Weights of a small image VAE.
Model: encoder activation swiglu, encoder patch size [8, 8], encoder width 192, decoder activation gelu, decoder widths [32, 64, 64, 64].
Rows from block 10 of the encoder, named by matrix and row number. Rows with one number belong to one attention dimension. Each number is 200 + 30 x the weight over the matrix's rms, rounded and kept within 0 to 999. All counts start at 0.
# v: attention value (encoder.blocks.10.attn.v.weight, 192x192), inputs 144-191
# proj: attention output (encoder.blocks.10.attn.proj.weight, 192x192, transposed), outputs 144-191
v.89,202,232,220,238,182,193,206,243,183,193,195,191,196,198,217,192,209,211,206,139,203,173,196,205,171,217,222,199,224,170,209,138,200,198,188,259,218,170,180,212,189,219,215,193,207,204,195,225
proj.89,188,215,204,210,201,191,199,204,148,225,192,187,196,187,179,169,224,214,209,201,213,241,221,169,180,161,209,245,234,206,220,212,209,211,209,206,171,204,223,163,201,217,235,196,204,178,180,196
v.90,204,251,198,199,202,194,258,223,224,186,199,210,185,228,240,199,173,170,175,162,196,199,206,247,202,212,156,218,208,208,217,195,212,201,125,272,187,231,227,189,145,190,169,203,191,224,227,202
proj.90,243,228,218,189,201,197,182,194,192,215,209,175,177,191,182,198,181,203,199,176,225,220,221,223,204,214,218,203,160,160,235,207,197,151,218,202,179,179,233,262,176,223,227,247,239,237,155,185
v.91,159,152,198,201,233,207,247,172,217,211,198,222,236,168,174,199,193,180,225,201,187,194,208,204,209,223,225,163,172,205,213,180,217,199,188,181,208,228,199,180,195,218,177,201,190,231,161,199
proj.91,198,195,203,155,189,199,184,214,197,224,202,168,194,200,227,225,192,194,189,198,170,185,209,200,209,229,204,202,185,210,214,189,217,257,231,207,242,212,165,212,143,210,180,233,201,200,180,192
v.92,166,228,244,188,213,199,228,172,206,202,174,176,213,171,210,215,199,203,219,192,198,244,221,171,204,214,221,172,178,250,208,189,209,192,183,219,216,189,204,179,236,258,202,190,197,205,153,232
proj.92,197,174,180,184,219,166,159,195,199,218,210,184,195,201,207,165,250,212,213,158,205,169,194,219,188,216,257,179,228,193,180,192,198,177,175,207,190,237,203,209,188,213,158,201,221,240,238,247
v.93,211,244,214,186,224,205,223,189,233,244,175,224,208,145,209,210,193,173,197,191,218,147,210,182,157,172,171,233,240,205,162,197,179,194,56,313,196,199,219,218,169,206,203,182,233,242,310,155
proj.93,202,178,194,181,163,231,160,204,196,196,198,187,190,231,163,197,198,193,191,205,251,274,214,199,243,219,183,242,245,196,153,225,220,213,255,197,200,145,138,197,235,138,252,237,244,175,156,236
v.94,159,164,181,190,214,174,225,211,231,186,182,223,201,191,219,207,200,203,257,198,204,223,200,245,190,160,200,185,200,205,238,153,223,198,197,212,238,204,208,215,234,183,197,202,189,180,150,189
proj.94,194,211,223,226,194,242,209,166,227,256,198,205,206,170,184,200,219,171,185,181,177,173,184,196,198,209,207,226,196,200,174,225,207,171,190,229,217,201,210,244,217,202,197,172,198,247,216,201
v.95,197,141,240,192,208,167,323,202,183,128,210,233,224,213,159,187,160,199,144,106,189,353,181,200,196,191,193,183,155,218,268,209,199,178,291,87,156,230,167,175,244,230,161,219,227,208,186,210
proj.95,179,170,196,197,196,168,222,191,175,197,219,214,151,126,288,239,217,192,221,177,123,95,230,212,193,187,257,204,246,233,218,186,193,242,164,228,202,198,203,173,206,231,167,189,198,222,186,236
v.96,181,230,149,169,214,193,207,141,150,197,238,215,188,178,188,194,207,172,159,208,265,169,164,175,199,157,210,183,200,238,213,158,206,215,160,186,193,188,235,190,158,150,181,185,161,191,215,236
proj.96,177,204,223,154,208,198,147,246,170,191,228,229,113,237,232,183,199,199,163,237,262,275,196,226,179,206,171,188,212,160,116,149,248,152,248,216,209,163,112,178,184,162,239,180,208,197,236,174
v.97,236,238,163,171,222,235,209,157,218,199,186,172,182,190,206,180,226,164,154,212,230,156,206,164,192,202,216,196,203,224,189,176,187,180,123,176,202,213,260,191,142,150,185,205,214,152,213,219
proj.97,202,187,222,196,171,192,170,226,206,184,199,224,164,226,195,193,229,197,164,211,239,256,209,207,180,239,129,242,196,203,123,182,204,189,230,211,201,191,161,149,170,161,224,193,248,185,196,167
v.98,205,202,211,207,253,198,168,178,201,214,200,193,215,219,188,209,163,200,137,170,182,233,192,157,220,253,198,212,199,179,204,190,215,226,169,209,234,219,254,245,149,209,199,216,217,225,248,217
proj.98,161,195,226,156,208,220,210,212,178,127,191,211,162,295,207,238,181,213,258,219,238,223,183,244,189,222,175,212,202,187,186,202,191,178,254,189,226,197,145,151,210,171,245,188,191,175,193,233
v.99,194,180,221,200,156,183,213,192,180,171,181,240,216,250,198,197,183,211,210,171,219,202,194,195,183,184,166,154,210,186,150,183,183,203,228,215,183,247,184,187,218,215,219,211,206,189,224,198
proj.99,179,193,194,201,194,208,240,185,229,209,182,181,222,210,166,228,193,181,193,195,163,264,191,187,196,206,216,244,202,195,196,160,203,183,197,183,211,213,262,245,166,221,151,204,225,188,210,204
v.100,204,171,176,203,189,200,193,197,197,237,146,178,153,210,193,188,174,204,165,176,172,220,179,212,180,227,217,194,211,202,171,227,173,222,183,180,214,182,166,216,181,191,212,169,188,225,230,222
proj.100,195,174,234,164,197,204,194,186,195,132,209,174,204,213,204,195,224,194,238,209,234,216,186,219,176,168,228,205,200,197,161,148,140,199,186,209,216,187,106,189,185,187,193,175,197,218,171,197
v.101,215,205,189,203,211,190,220,184,229,232,188,221,196,220,199,202,163,158,162,193,147,220,210,168,213,180,171,227,260,208,198,154,188,248,198,167,217,196,209,216,165,211,213,197,192,178,236,169
proj.101,189,184,198,154,217,215,198,139,227,203,181,205,176,146,214,170,221,228,188,182,176,153,205,183,211,203,245,251,205,227,179,180,158,231,188,248,189,221,196,210,201,178,224,248,185,196,172,233
v.102,176,190,177,200,157,160,193,188,183,186,184,206,189,239,213,199,165,193,258,217,186,190,168,180,185,228,192,201,167,237,183,201,231,207,234,221,199,215,216,183,230,254,192,215,202,189,231,189
proj.102,190,191,239,175,236,198,163,185,192,252,163,217,215,125,234,201,190,172,196,234,185,163,224,195,212,174,228,213,203,191,235,244,184,214,150,193,223,201,196,233,209,177,208,263,179,187,190,241
v.103,206,255,217,226,238,228,253,241,191,179,181,195,194,220,174,238,205,193,224,198,200,213,183,173,212,219,180,229,227,224,230,208,213,217,183,192,227,209,172,179,240,182,209,228,222,194,199,201
proj.103,217,227,204,244,151,171,145,184,208,279,185,191,202,174,198,228,209,230,179,182,158,146,221,239,219,206,208,210,203,206,171,207,187,200,198,153,202,190,222,167,207,202,256,210,199,189,179,206
v.104,206,220,207,241,219,217,200,216,215,220,211,175,235,214,201,202,195,189,182,207,147,218,223,163,231,220,202,195,218,208,173,264,247,201,220,206,217,172,193,212,209,249,191,196,220,205,210,184
proj.104,184,186,205,223,212,229,198,206,203,188,179,193,206,178,207,191,223,206,196,203,194,256,183,192,196,204,178,203,202,179,181,121,173,228,181,194,194,232,181,185,171,183,197,180,170,202,216,182
v.105,183,198,213,204,226,171,204,194,211,213,202,224,190,232,198,223,220,182,263,175,208,214,183,224,171,170,186,201,224,171,187,219,217,198,223,184,198,208,194,186,231,186,194,196,193,176,179,190
proj.105,169,229,204,201,172,180,201,148,176,325,239,225,234,164,175,182,170,200,196,200,217,186,235,204,179,164,230,248,183,197,237,277,221,207,161,178,236,201,215,204,231,190,173,249,202,191,214,162
v.106,175,214,253,203,204,220,217,181,233,221,198,249,217,200,191,208,187,211,222,200,183,222,175,224,206,206,200,244,236,181,194,199,219,171,195,237,199,188,194,235,199,225,180,213,176,206,214,187
proj.106,194,215,142,183,214,203,196,147,194,168,204,219,213,207,189,168,182,173,178,191,184,117,209,200,204,196,230,197,148,204,184,216,210,183,180,215,210,222,229,217,132,215,210,195,160,194,191,195
v.107,206,195,225,207,220,204,231,194,206,163,198,215,206,251,176,212,164,226,272,149,66,335,197,173,194,185,138,155,204,172,270,165,192,204,303,166,225,195,181,222,288,400,179,181,177,244,130,186
proj.107,259,157,201,202,186,197,209,182,214,206,225,179,223,154,185,239,210,181,214,253,123,162,214,204,187,237,232,227,176,219,224,150,192,221,189,165,212,203,198,267,226,206,78,189,144,234,196,237
v.108,193,280,171,224,167,240,205,172,191,231,214,204,174,190,190,196,141,166,95,182,247,168,222,171,250,221,202,278,166,170,208,200,163,207,100,215,246,161,269,223,179,145,201,217,191,232,267,139
proj.108,236,185,207,216,165,199,163,217,240,86,213,184,117,258,234,209,247,167,191,204,253,212,168,223,154,198,132,135,200,222,160,183,175,143,285,189,181,213,141,167,189,194,300,230,226,220,159,252
v.109,224,159,183,179,144,204,178,173,195,217,157,261,215,225,167,208,178,185,225,208,203,171,212,235,201,217,188,236,201,197,163,228,199,183,278,172,179,228,149,203,199,210,218,190,205,190,207,150
proj.109,178,251,209,209,196,176,251,176,188,217,215,220,274,187,179,178,181,168,144,222,159,198,192,142,202,185,202,219,196,204,253,236,191,234,190,206,202,219,282,176,229,207,193,190,192,199,152,215
v.110,228,147,192,166,176,202,211,238,216,179,227,198,197,239,201,196,214,187,160,217,222,211,200,202,203,166,206,224,213,184,198,183,202,207,205,219,230,224,189,232,215,242,188,219,226,215,157,211
proj.110,214,156,196,166,211,229,203,200,229,225,212,230,212,194,173,204,231,195,172,179,219,128,182,203,164,166,258,186,191,209,205,224,208,211,197,197,189,174,219,175,166,217,196,185,207,206,193,221
v.111,203,148,225,178,193,192,206,254,202,206,188,175,235,247,199,182,210,225,209,197,197,160,231,229,203,181,187,165,204,156,217,215,208,188,252,226,192,168,168,200,197,204,196,219,201,236,223,207
proj.111,191,182,206,210,186,178,218,163,233,206,183,161,250,162,239,226,192,215,198,139,184,225,175,229,229,159,215,196,155,197,281,250,206,206,113,197,184,238,252,225,168,208,142,184,213,210,176,200
v.112,191,163,218,209,216,179,227,227,229,175,208,229,239,227,180,173,189,203,287,206,177,260,168,290,179,173,170,213,209,212,233,216,191,212,286,208,211,239,105,164,249,307,218,199,238,143,151,205
proj.112,210,206,165,206,173,207,211,167,215,278,202,202,339,163,221,183,194,184,217,193,133,193,213,145,207,191,286,199,187,171,263,237,192,258,184,193,196,198,233,259,159,192,102,205,181,219,243,236
v.113,188,154,187,211,193,191,205,216,204,246,194,215,238,230,211,174,203,197,180,193,202,196,192,231,206,184,225,234,197,201,226,218,235,176,214,222,192,189,176,196,209,180,196,234,199,212,246,173
proj.113,212,218,233,208,186,222,180,176,240,181,216,203,203,201,184,222,191,198,198,188,214,178,189,232,206,186,214,142,196,228,204,139,224,224,170,210,237,233,256,193,216,231,173,198,213,200,181,237
v.114,187,208,152,151,210,139,157,205,247,179,173,215,183,206,178,201,233,198,169,160,262,136,154,214,200,177,231,183,182,235,221,176,187,215,167,213,222,176,236,210,204,169,165,193,200,164,175,236
proj.114,205,160,199,183,178,238,242,217,240,261,180,198,296,191,180,172,174,190,184,207,253,254,148,237,238,212,218,222,204,233,250,296,251,168,259,230,200,201,121,225,223,204,261,208,241,173,211,144
v.115,242,161,180,174,199,194,196,162,190,206,204,202,159,183,222,205,251,158,177,197,229,173,209,178,166,175,255,178,180,209,197,188,182,197,155,206,207,180,257,203,210,186,209,186,161,204,193,187
proj.115,199,221,228,181,174,209,197,246,201,190,206,275,232,286,186,192,221,205,202,216,256,254,218,246,171,211,145,219,222,217,197,225,216,182,277,150,181,193,128,207,215,175,230,175,202,181,196,201
v.116,192,216,205,189,236,219,209,201,188,150,163,202,188,206,216,152,180,233,217,225,183,215,212,184,193,224,162,193,204,206,209,203,193,196,194,184,193,192,175,192,171,217,193,227,238,223,158,187
proj.116,192,247,166,205,176,222,181,259,213,273,206,218,216,173,184,186,210,172,194,194,177,157,200,154,214,212,192,196,213,210,224,177,206,202,148,207,167,206,219,201,240,195,232,227,148,190,216,195
v.117,232,186,210,181,178,160,194,170,201,158,172,218,187,208,200,163,213,208,163,165,270,188,201,215,190,153,228,150,199,223,173,207,161,199,208,187,230,203,202,207,202,161,198,193,187,165,159,213
proj.117,204,184,193,171,212,220,207,227,225,213,158,217,217,237,231,217,201,209,185,188,268,245,201,245,225,180,216,208,218,195,192,256,217,204,235,192,213,188,168,223,198,196,219,223,248,212,214,151
v.118,206,181,186,216,182,194,211,186,180,244,213,169,194,195,197,214,156,170,192,184,171,186,212,198,200,204,197,243,192,215,197,232,200,203,188,209,193,230,238,213,180,171,219,212,174,234,199,165
proj.118,223,205,208,209,208,185,190,183,175,167,220,199,227,201,182,217,219,168,186,207,181,173,233,235,193,214,212,216,193,199,218,170,158,218,110,182,205,178,147,183,141,207,224,195,160,211,207,247
v.119,197,192,221,200,206,236,137,216,183,265,177,185,198,173,208,181,171,206,181,197,225,210,196,179,221,202,190,176,226,209,180,209,221,213,196,219,209,231,219,192,201,237,225,209,173,191,205,191
proj.119,227,173,189,179,210,202,199,218,199,184,166,198,264,219,264,205,231,193,232,214,184,240,195,205,230,224,226,185,201,225,182,199,201,150,235,193,164,181,165,149,164,197,170,174,204,212,180,213
v.120,219,184,213,217,198,156,196,251,194,200,224,229,231,195,180,185,150,199,181,186,173,166,230,211,203,203,215,206,174,215,181,207,206,203,229,158,191,212,155,231,198,204,204,173,199,219,182,148
proj.120,183,192,202,221,191,201,188,194,243,179,223,199,231,183,217,184,148,185,193,201,209,150,173,212,226,226,143,196,190,174,189,191,168,188,189,231,188,169,192,206,189,179,204,219,184,221,215,235
v.121,238,241,183,214,231,263,190,188,216,182,189,181,220,196,209,211,141,177,193,207,164,196,191,166,230,208,180,187,170,186,208,181,175,213,175,214,225,245,202,189,216,178,187,204,188,208,218,201
proj.121,230,201,177,178,176,200,170,222,180,133,199,210,187,167,149,177,210,243,187,179,217,223,211,200,167,178,232,189,183,177,201,145,190,212,191,203,177,186,173,149,216,168,229,232,235,154,163,149
v.122,227,177,199,168,206,186,245,225,205,209,198,193,211,205,232,166,210,141,237,194,205,187,176,194,192,193,180,215,184,209,193,242,175,167,239,206,203,208,196,224,212,231,219,197,180,178,181,211
proj.122,187,234,186,204,196,205,240,212,193,240,229,161,178,146,194,170,174,233,181,155,135,136,203,178,199,187,193,180,218,201,181,233,232,247,201,202,176,201,226,175,252,163,190,195,202,201,228,239
v.123,184,179,178,178,189,173,216,217,226,190,206,229,212,262,200,186,186,187,227,204,192,230,168,226,177,195,158,215,188,221,205,192,199,178,254,228,202,215,184,161,227,244,204,206,214,210,183,207
proj.123,218,193,193,227,226,141,256,188,218,240,184,206,265,123,165,168,187,177,233,194,139,197,230,187,210,190,264,232,209,239,262,247,197,220,182,154,201,228,226,229,187,222,141,206,188,176,199,183
v.124,194,209,225,192,205,193,283,241,185,220,190,203,221,218,196,189,192,175,185,189,210,183,183,185,197,215,214,223,188,214,179,208,211,194,267,194,183,200,176,217,218,237,189,195,209,211,165,209
proj.124,216,209,153,247,198,168,143,161,200,235,190,208,240,117,236,171,219,219,232,203,154,154,201,209,201,214,217,214,180,215,205,184,234,172,110,193,215,196,253,191,192,202,151,194,174,224,191,170
v.125,215,212,195,204,222,197,191,196,212,181,242,164,179,193,192,183,206,207,207,185,241,175,242,224,212,198,196,185,199,239,212,180,203,169,190,197,217,185,234,218,192,170,196,200,215,200,209,223
proj.125,204,208,233,205,169,207,172,177,200,239,238,207,185,232,196,220,229,169,206,186,259,221,193,239,201,192,186,180,198,191,134,186,199,191,257,207,203,190,207,237,205,164,227,183,217,190,227,230
v.126,222,270,167,201,182,210,167,177,206,206,205,219,131,151,218,201,213,171,172,182,211,177,165,146,203,204,256,191,200,160,217,192,227,216,169,188,199,169,221,212,185,213,190,189,203,189,246,207
proj.126,201,210,190,175,201,199,184,195,187,186,203,205,138,239,177,183,225,200,166,193,202,219,179,213,175,227,129,178,187,202,159,162,217,163,185,171,198,199,144,170,154,194,241,172,202,168,148,179
v.127,204,172,209,198,172,153,179,207,229,212,211,174,188,193,177,199,196,231,205,179,178,244,203,200,208,181,183,223,195,172,221,225,211,204,223,226,221,240,193,192,208,168,213,225,204,213,219,177
proj.127,242,212,185,192,253,235,244,124,203,153,199,209,252,189,219,204,169,171,199,164,185,154,208,207,196,202,204,184,227,222,218,171,195,210,185,229,197,206,273,166,160,219,185,232,211,208,201,224
v.128,184,209,140,210,240,201,219,201,181,174,213,232,181,153,244,209,228,194,222,220,202,167,197,184,200,212,232,171,176,186,192,184,213,235,191,182,212,153,216,193,198,175,185,198,217,232,201,211
proj.128,198,166,225,235,169,214,171,268,174,236,224,197,136,226,140,187,215,206,213,199,272,283,244,211,180,177,131,216,156,176,172,211,183,191,229,213,185,209,192,236,206,224,219,166,208,211,194,163
v.129,198,111,185,217,195,188,209,222,238,153,195,254,173,238,197,170,240,226,308,217,169,248,182,218,178,197,165,168,243,195,221,189,222,183,342,225,159,228,114,164,290,256,225,220,234,165,128,197
proj.129,228,184,185,218,254,195,244,157,191,303,217,206,295,147,205,228,192,191,195,185,88,211,190,195,222,201,194,204,195,179,282,255,202,230,151,224,179,229,252,288,175,195,143,262,168,223,244,190
v.130,205,197,238,163,229,195,232,175,216,222,233,182,219,188,184,182,189,230,137,198,185,212,200,171,167,205,188,216,218,198,187,160,185,230,215,229,223,183,187,212,164,180,211,204,191,167,209,201
proj.130,192,155,240,181,170,190,191,195,164,157,201,180,186,213,223,204,238,242,153,208,224,195,200,228,215,203,255,205,226,168,218,227,207,138,231,205,215,201,145,187,197,164,192,225,236,197,175,213
v.131,181,216,173,183,222,210,236,192,214,199,219,207,208,207,209,219,174,194,231,187,217,207,197,228,194,229,208,192,211,204,252,217,206,192,213,188,195,186,160,243,191,204,182,173,203,211,169,221
proj.131,183,202,234,198,177,171,167,194,190,255,201,209,235,149,232,182,205,210,183,149,146,177,200,234,223,210,185,175,207,211,186,198,195,209,173,205,194,214,189,234,203,186,185,230,165,172,191,195
v.132,234,226,159,195,223,196,245,180,195,218,195,184,218,169,200,206,168,184,197,177,145,224,200,138,219,238,207,214,190,209,241,225,214,227,164,230,174,188,225,209,207,197,194,209,207,202,249,203
proj.132,231,241,180,208,211,170,196,220,189,211,187,179,188,200,201,175,207,210,187,180,232,204,176,180,227,214,167,197,181,240,143,153,143,197,192,181,198,200,120,164,207,155,244,191,192,204,219,199
v.133,199,264,190,265,170,241,171,199,213,257,241,208,215,106,247,230,223,165,78,195,203,138,219,156,255,257,238,279,182,223,130,184,173,187,50,278,218,163,296,209,155,121,209,182,239,237,256,175
proj.133,169,229,201,212,199,195,182,195,189,108,192,225,120,223,181,188,221,172,209,188,233,208,198,240,185,184,138,177,216,187,180,145,207,203,239,227,209,177,180,127,199,238,252,190,244,160,217,212
v.134,156,174,215,202,202,223,190,222,208,208,223,235,192,201,189,219,198,173,164,187,151,206,235,169,192,211,169,219,184,210,181,209,203,239,181,225,226,217,209,180,187,191,190,202,171,214,213,203
proj.134,204,221,196,189,168,195,147,224,192,221,189,197,242,177,197,195,221,177,216,182,145,174,228,207,185,220,204,180,206,216,169,179,205,213,119,224,178,244,206,235,184,162,224,187,166,161,197,196
v.135,221,253,190,195,200,220,178,157,179,225,238,200,175,121,185,174,140,209,72,171,202,167,230,153,220,223,223,257,177,223,157,215,167,230,98,239,229,180,257,252,173,146,155,188,197,191,229,174
proj.135,185,158,179,207,184,224,160,274,160,92,190,220,138,293,208,212,215,178,199,194,259,216,157,275,204,180,154,209,218,196,141,124,226,160,261,174,222,170,169,127,201,161,267,206,270,210,159,234
v.136,204,227,203,242,229,228,242,218,227,206,186,192,224,144,197,242,138,170,194,186,165,184,170,191,190,203,167,228,213,166,207,219,181,200,180,192,235,194,248,201,171,190,205,232,255,205,243,187
proj.136,179,180,175,203,193,249,154,209,198,125,212,209,117,231,230,214,223,183,193,220,210,156,164,249,181,241,203,209,194,202,196,115,203,208,197,202,186,168,118,177,216,170,224,189,232,231,214,243
v.137,190,158,177,222,186,213,232,237,193,208,214,201,218,234,144,183,225,225,233,180,181,230,195,242,179,202,226,171,178,211,207,230,200,181,230,219,170,237,187,180,225,182,207,204,217,197,230,137
proj.137,189,210,156,207,242,228,226,166,203,214,205,162,244,168,225,195,176,186,201,193,123,186,209,184,195,183,153,222,192,177,244,227,148,199,133,211,173,197,287,225,194,195,149,236,193,181,255,241
v.138,213,285,152,238,173,234,177,187,187,239,228,158,218,111,220,199,141,139,101,230,197,136,245,88,264,235,236,227,211,178,117,195,217,215,13,208,229,146,253,212,108,145,235,221,175,232,293,191
proj.138,182,215,180,171,204,179,152,215,226,151,200,213,104,242,170,211,179,249,211,225,246,222,172,229,190,182,118,185,203,197,141,159,192,152,202,205,205,161,188,156,187,210,313,204,272,152,186,205
v.139,208,218,190,209,178,209,178,231,170,194,198,220,244,212,197,206,202,219,208,201,201,206,193,180,216,217,178,206,169,195,206,231,180,216,181,170,190,219,223,237,207,193,198,215,208,217,219,190
proj.139,193,210,234,239,249,220,220,222,220,190,197,196,225,205,195,186,207,201,183,200,164,202,217,205,144,171,195,188,202,183,172,176,199,200,206,215,168,140,187,227,202,199,214,181,176,199,185,243
v.140,200,130,208,238,173,191,158,222,222,192,189,208,209,198,202,181,207,215,216,196,182,222,208,221,202,212,189,235,177,229,165,205,202,214,207,181,222,206,177,191,214,198,138,204,193,207,223,211
proj.140,190,216,203,214,225,181,228,153,192,253,222,201,207,163,196,187,170,225,162,193,217,168,198,193,211,187,155,165,197,219,245,217,171,212,224,210,190,141,226,188,206,180,149,193,163,198,171,188
v.141,208,189,185,213,190,198,191,226,206,226,216,186,166,198,176,192,189,212,188,225,202,192,174,192,217,195,190,178,202,203,202,217,241,207,181,190,181,170,248,190,200,218,232,216,219,187,205,193
proj.141,185,180,206,213,191,203,157,136,195,160,195,194,226,244,190,190,215,195,208,212,244,221,204,197,195,174,193,243,230,200,208,187,228,184,236,216,192,180,134,211,218,209,202,217,171,230,172,206
v.142,205,202,208,248,199,246,211,202,251,211,216,235,218,195,197,210,168,208,194,195,179,228,189,187,239,201,191,203,194,193,184,236,182,207,178,246,208,168,185,183,194,147,203,222,240,237,166,183
proj.142,193,216,224,160,165,259,219,220,195,75,161,196,192,236,149,229,224,171,206,182,197,193,217,200,200,209,203,196,242,271,200,176,217,168,188,205,228,174,227,140,189,198,211,206,225,197,203,233
v.143,204,202,196,199,198,167,216,203,173,201,196,189,207,210,193,202,193,223,252,233,224,193,162,210,190,174,192,174,232,193,214,188,248,178,204,245,186,198,177,228,207,215,194,189,189,196,159,209
proj.143,192,224,191,180,192,194,254,172,195,246,210,205,223,163,199,225,194,211,214,187,155,206,206,170,217,200,188,215,220,233,242,281,190,212,189,165,191,215,239,223,234,238,172,207,187,165,208,183
v.144,217,185,192,199,282,208,272,167,183,192,202,213,198,203,186,193,228,233,201,203,183,147,224,225,189,254,188,178,245,183,200,202,168,213,145,320,204,167,225,207,186,202,205,196,204,222,173,207
proj.144,204,191,194,166,161,168,193,250,237,189,207,179,192,264,184,204,160,180,258,247,218,265,167,171,232,227,140,173,187,251,213,186,202,212,239,170,199,201,221,196,243,208,165,226,214,167,138,192
v.145,178,195,206,201,191,181,171,202,214,210,213,167,169,189,184,236,150,171,191,202,191,198,224,271,190,216,133,235,182,224,231,211,212,196,137,201,209,231,227,191,199,223,217,185,226,224,210,185
proj.145,186,181,202,179,185,176,171,196,225,257,205,213,203,215,160,179,223,204,214,187,144,228,179,236,208,181,188,202,186,202,185,189,173,216,232,183,195,172,227,209,204,217,224,194,173,211,162,186
v.146,236,216,215,238,264,186,269,175,218,232,225,219,211,203,223,189,100,185,211,212,192,229,220,142,181,227,192,186,134,141,164,257,172,176,91,422,206,164,244,200,76,197,205,210,210,224,184,189
proj.146,212,198,186,256,174,194,163,199,222,173,239,197,211,192,229,228,220,220,224,239,136,193,222,206,198,193,147,191,206,240,190,192,198,215,284,202,238,192,150,165,226,191,235,188,168,201,134,237
v.147,265,228,240,226,243,187,249,251,210,258,184,203,191,235,191,226,166,207,160,262,197,182,208,156,218,229,168,196,174,179,174,262,158,193,153,450,223,122,201,207,114,248,176,233,212,245,120,206
proj.147,155,137,194,228,157,140,219,191,210,202,247,185,184,158,225,166,231,170,198,200,166,205,221,200,193,173,182,196,170,179,261,112,237,221,250,148,178,195,186,232,261,188,148,229,164,114,192,250
v.148,253,226,192,208,208,214,198,280,200,185,256,194,214,209,195,215,184,195,244,186,235,184,198,202,217,207,169,231,199,187,179,192,211,237,206,261,214,178,189,230,177,264,207,214,221,198,156,177
proj.148,149,226,192,197,213,192,189,193,181,119,200,149,207,207,211,211,174,177,206,198,194,218,166,202,181,211,100,168,246,229,168,218,208,182,182,198,176,225,254,194,200,228,173,242,183,169,154,228
v.149,222,192,184,226,243,207,219,205,186,222,208,169,185,216,227,240,193,212,172,215,238,136,190,187,190,266,231,195,259,156,150,258,174,211,148,423,254,138,194,206,90,228,179,227,177,242,123,212
proj.149,159,244,172,208,159,173,173,198,158,176,213,200,272,178,164,177,185,192,207,196,137,242,176,209,179,164,132,227,142,214,216,126,197,200,234,128,191,205,217,192,293,269,191,235,195,199,191,285
v.150,217,215,184,231,231,231,263,151,212,183,196,186,152,209,163,178,208,199,202,214,167,220,210,191,189,226,152,240,203,198,200,192,157,180,158,329,165,165,228,241,171,178,187,235,166,239,163,203
proj.150,235,186,219,259,173,216,213,254,185,247,175,212,285,179,176,192,211,226,236,229,136,231,210,145,235,239,151,241,216,226,212,195,209,249,241,165,189,200,148,224,188,205,190,253,229,237,118,221
v.151,233,200,222,214,193,223,202,201,174,214,202,175,197,191,213,205,145,186,168,222,194,165,181,232,206,202,201,221,212,170,220,207,219,211,187,242,238,171,204,211,204,187,204,220,201,203,187,192
proj.151,231,244,232,196,160,216,234,229,225,204,159,254,209,168,159,220,191,239,218,209,161,171,163,207,243,200,185,230,187,217,185,161,194,170,250,205,192,180,185,199,215,190,190,240,202,201,164,215
v.152,220,240,210,217,256,220,201,181,216,208,213,220,198,165,194,180,248,183,191,189,229,210,188,226,168,196,161,201,200,179,194,194,200,184,215,209,230,217,202,176,189,195,204,221,195,217,137,219
proj.152,175,228,154,237,201,219,177,217,207,234,165,210,196,186,182,197,216,183,202,206,217,203,213,191,213,192,181,229,215,193,217,207,224,187,225,198,244,174,165,245,201,220,189,226,213,186,192,201
v.153,212,216,178,186,193,189,189,211,178,223,192,209,214,191,183,225,201,207,188,215,240,233,242,186,214,171,231,190,206,206,183,215,173,188,201,216,223,180,253,190,210,184,214,182,198,207,188,233
proj.153,192,145,214,214,207,195,164,201,178,211,226,183,204,207,194,150,181,186,172,194,196,180,154,206,199,198,138,237,210,203,186,190,219,203,208,179,204,195,142,177,206,236,220,201,224,195,182,163
v.154,240,239,199,190,274,219,232,208,203,227,174,211,164,228,208,234,179,224,245,200,208,180,214,137,218,193,203,244,194,190,172,207,192,194,168,407,225,176,202,206,133,251,191,206,188,244,142,189
proj.154,122,186,184,236,152,137,144,218,206,174,235,220,268,159,165,210,145,200,277,206,141,254,195,184,251,148,138,205,221,209,204,174,186,219,227,139,177,241,170,200,272,189,176,263,219,203,194,228
v.155,214,188,202,201,160,193,190,210,198,242,186,189,236,200,207,214,207,215,231,199,201,204,207,161,199,148,207,179,212,211,182,179,210,228,239,96,189,193,161,163,207,240,196,183,220,204,291,171
proj.155,171,192,208,177,233,195,191,151,194,162,185,226,167,195,202,202,207,195,195,218,234,222,183,231,180,212,170,161,226,185,224,211,173,218,160,233,187,192,254,172,179,161,183,92,210,195,220,266
v.156,173,182,197,216,192,205,215,186,180,220,212,206,222,194,249,171,197,179,157,219,222,173,233,230,184,184,176,206,204,182,197,188,194,186,184,178,190,214,253,225,206,231,181,171,208,197,225,212
proj.156,195,165,208,191,156,188,200,178,193,232,194,194,190,190,226,188,203,161,209,209,201,268,210,207,203,158,257,226,204,220,217,173,174,215,230,211,190,174,195,189,260,192,197,209,194,229,218,208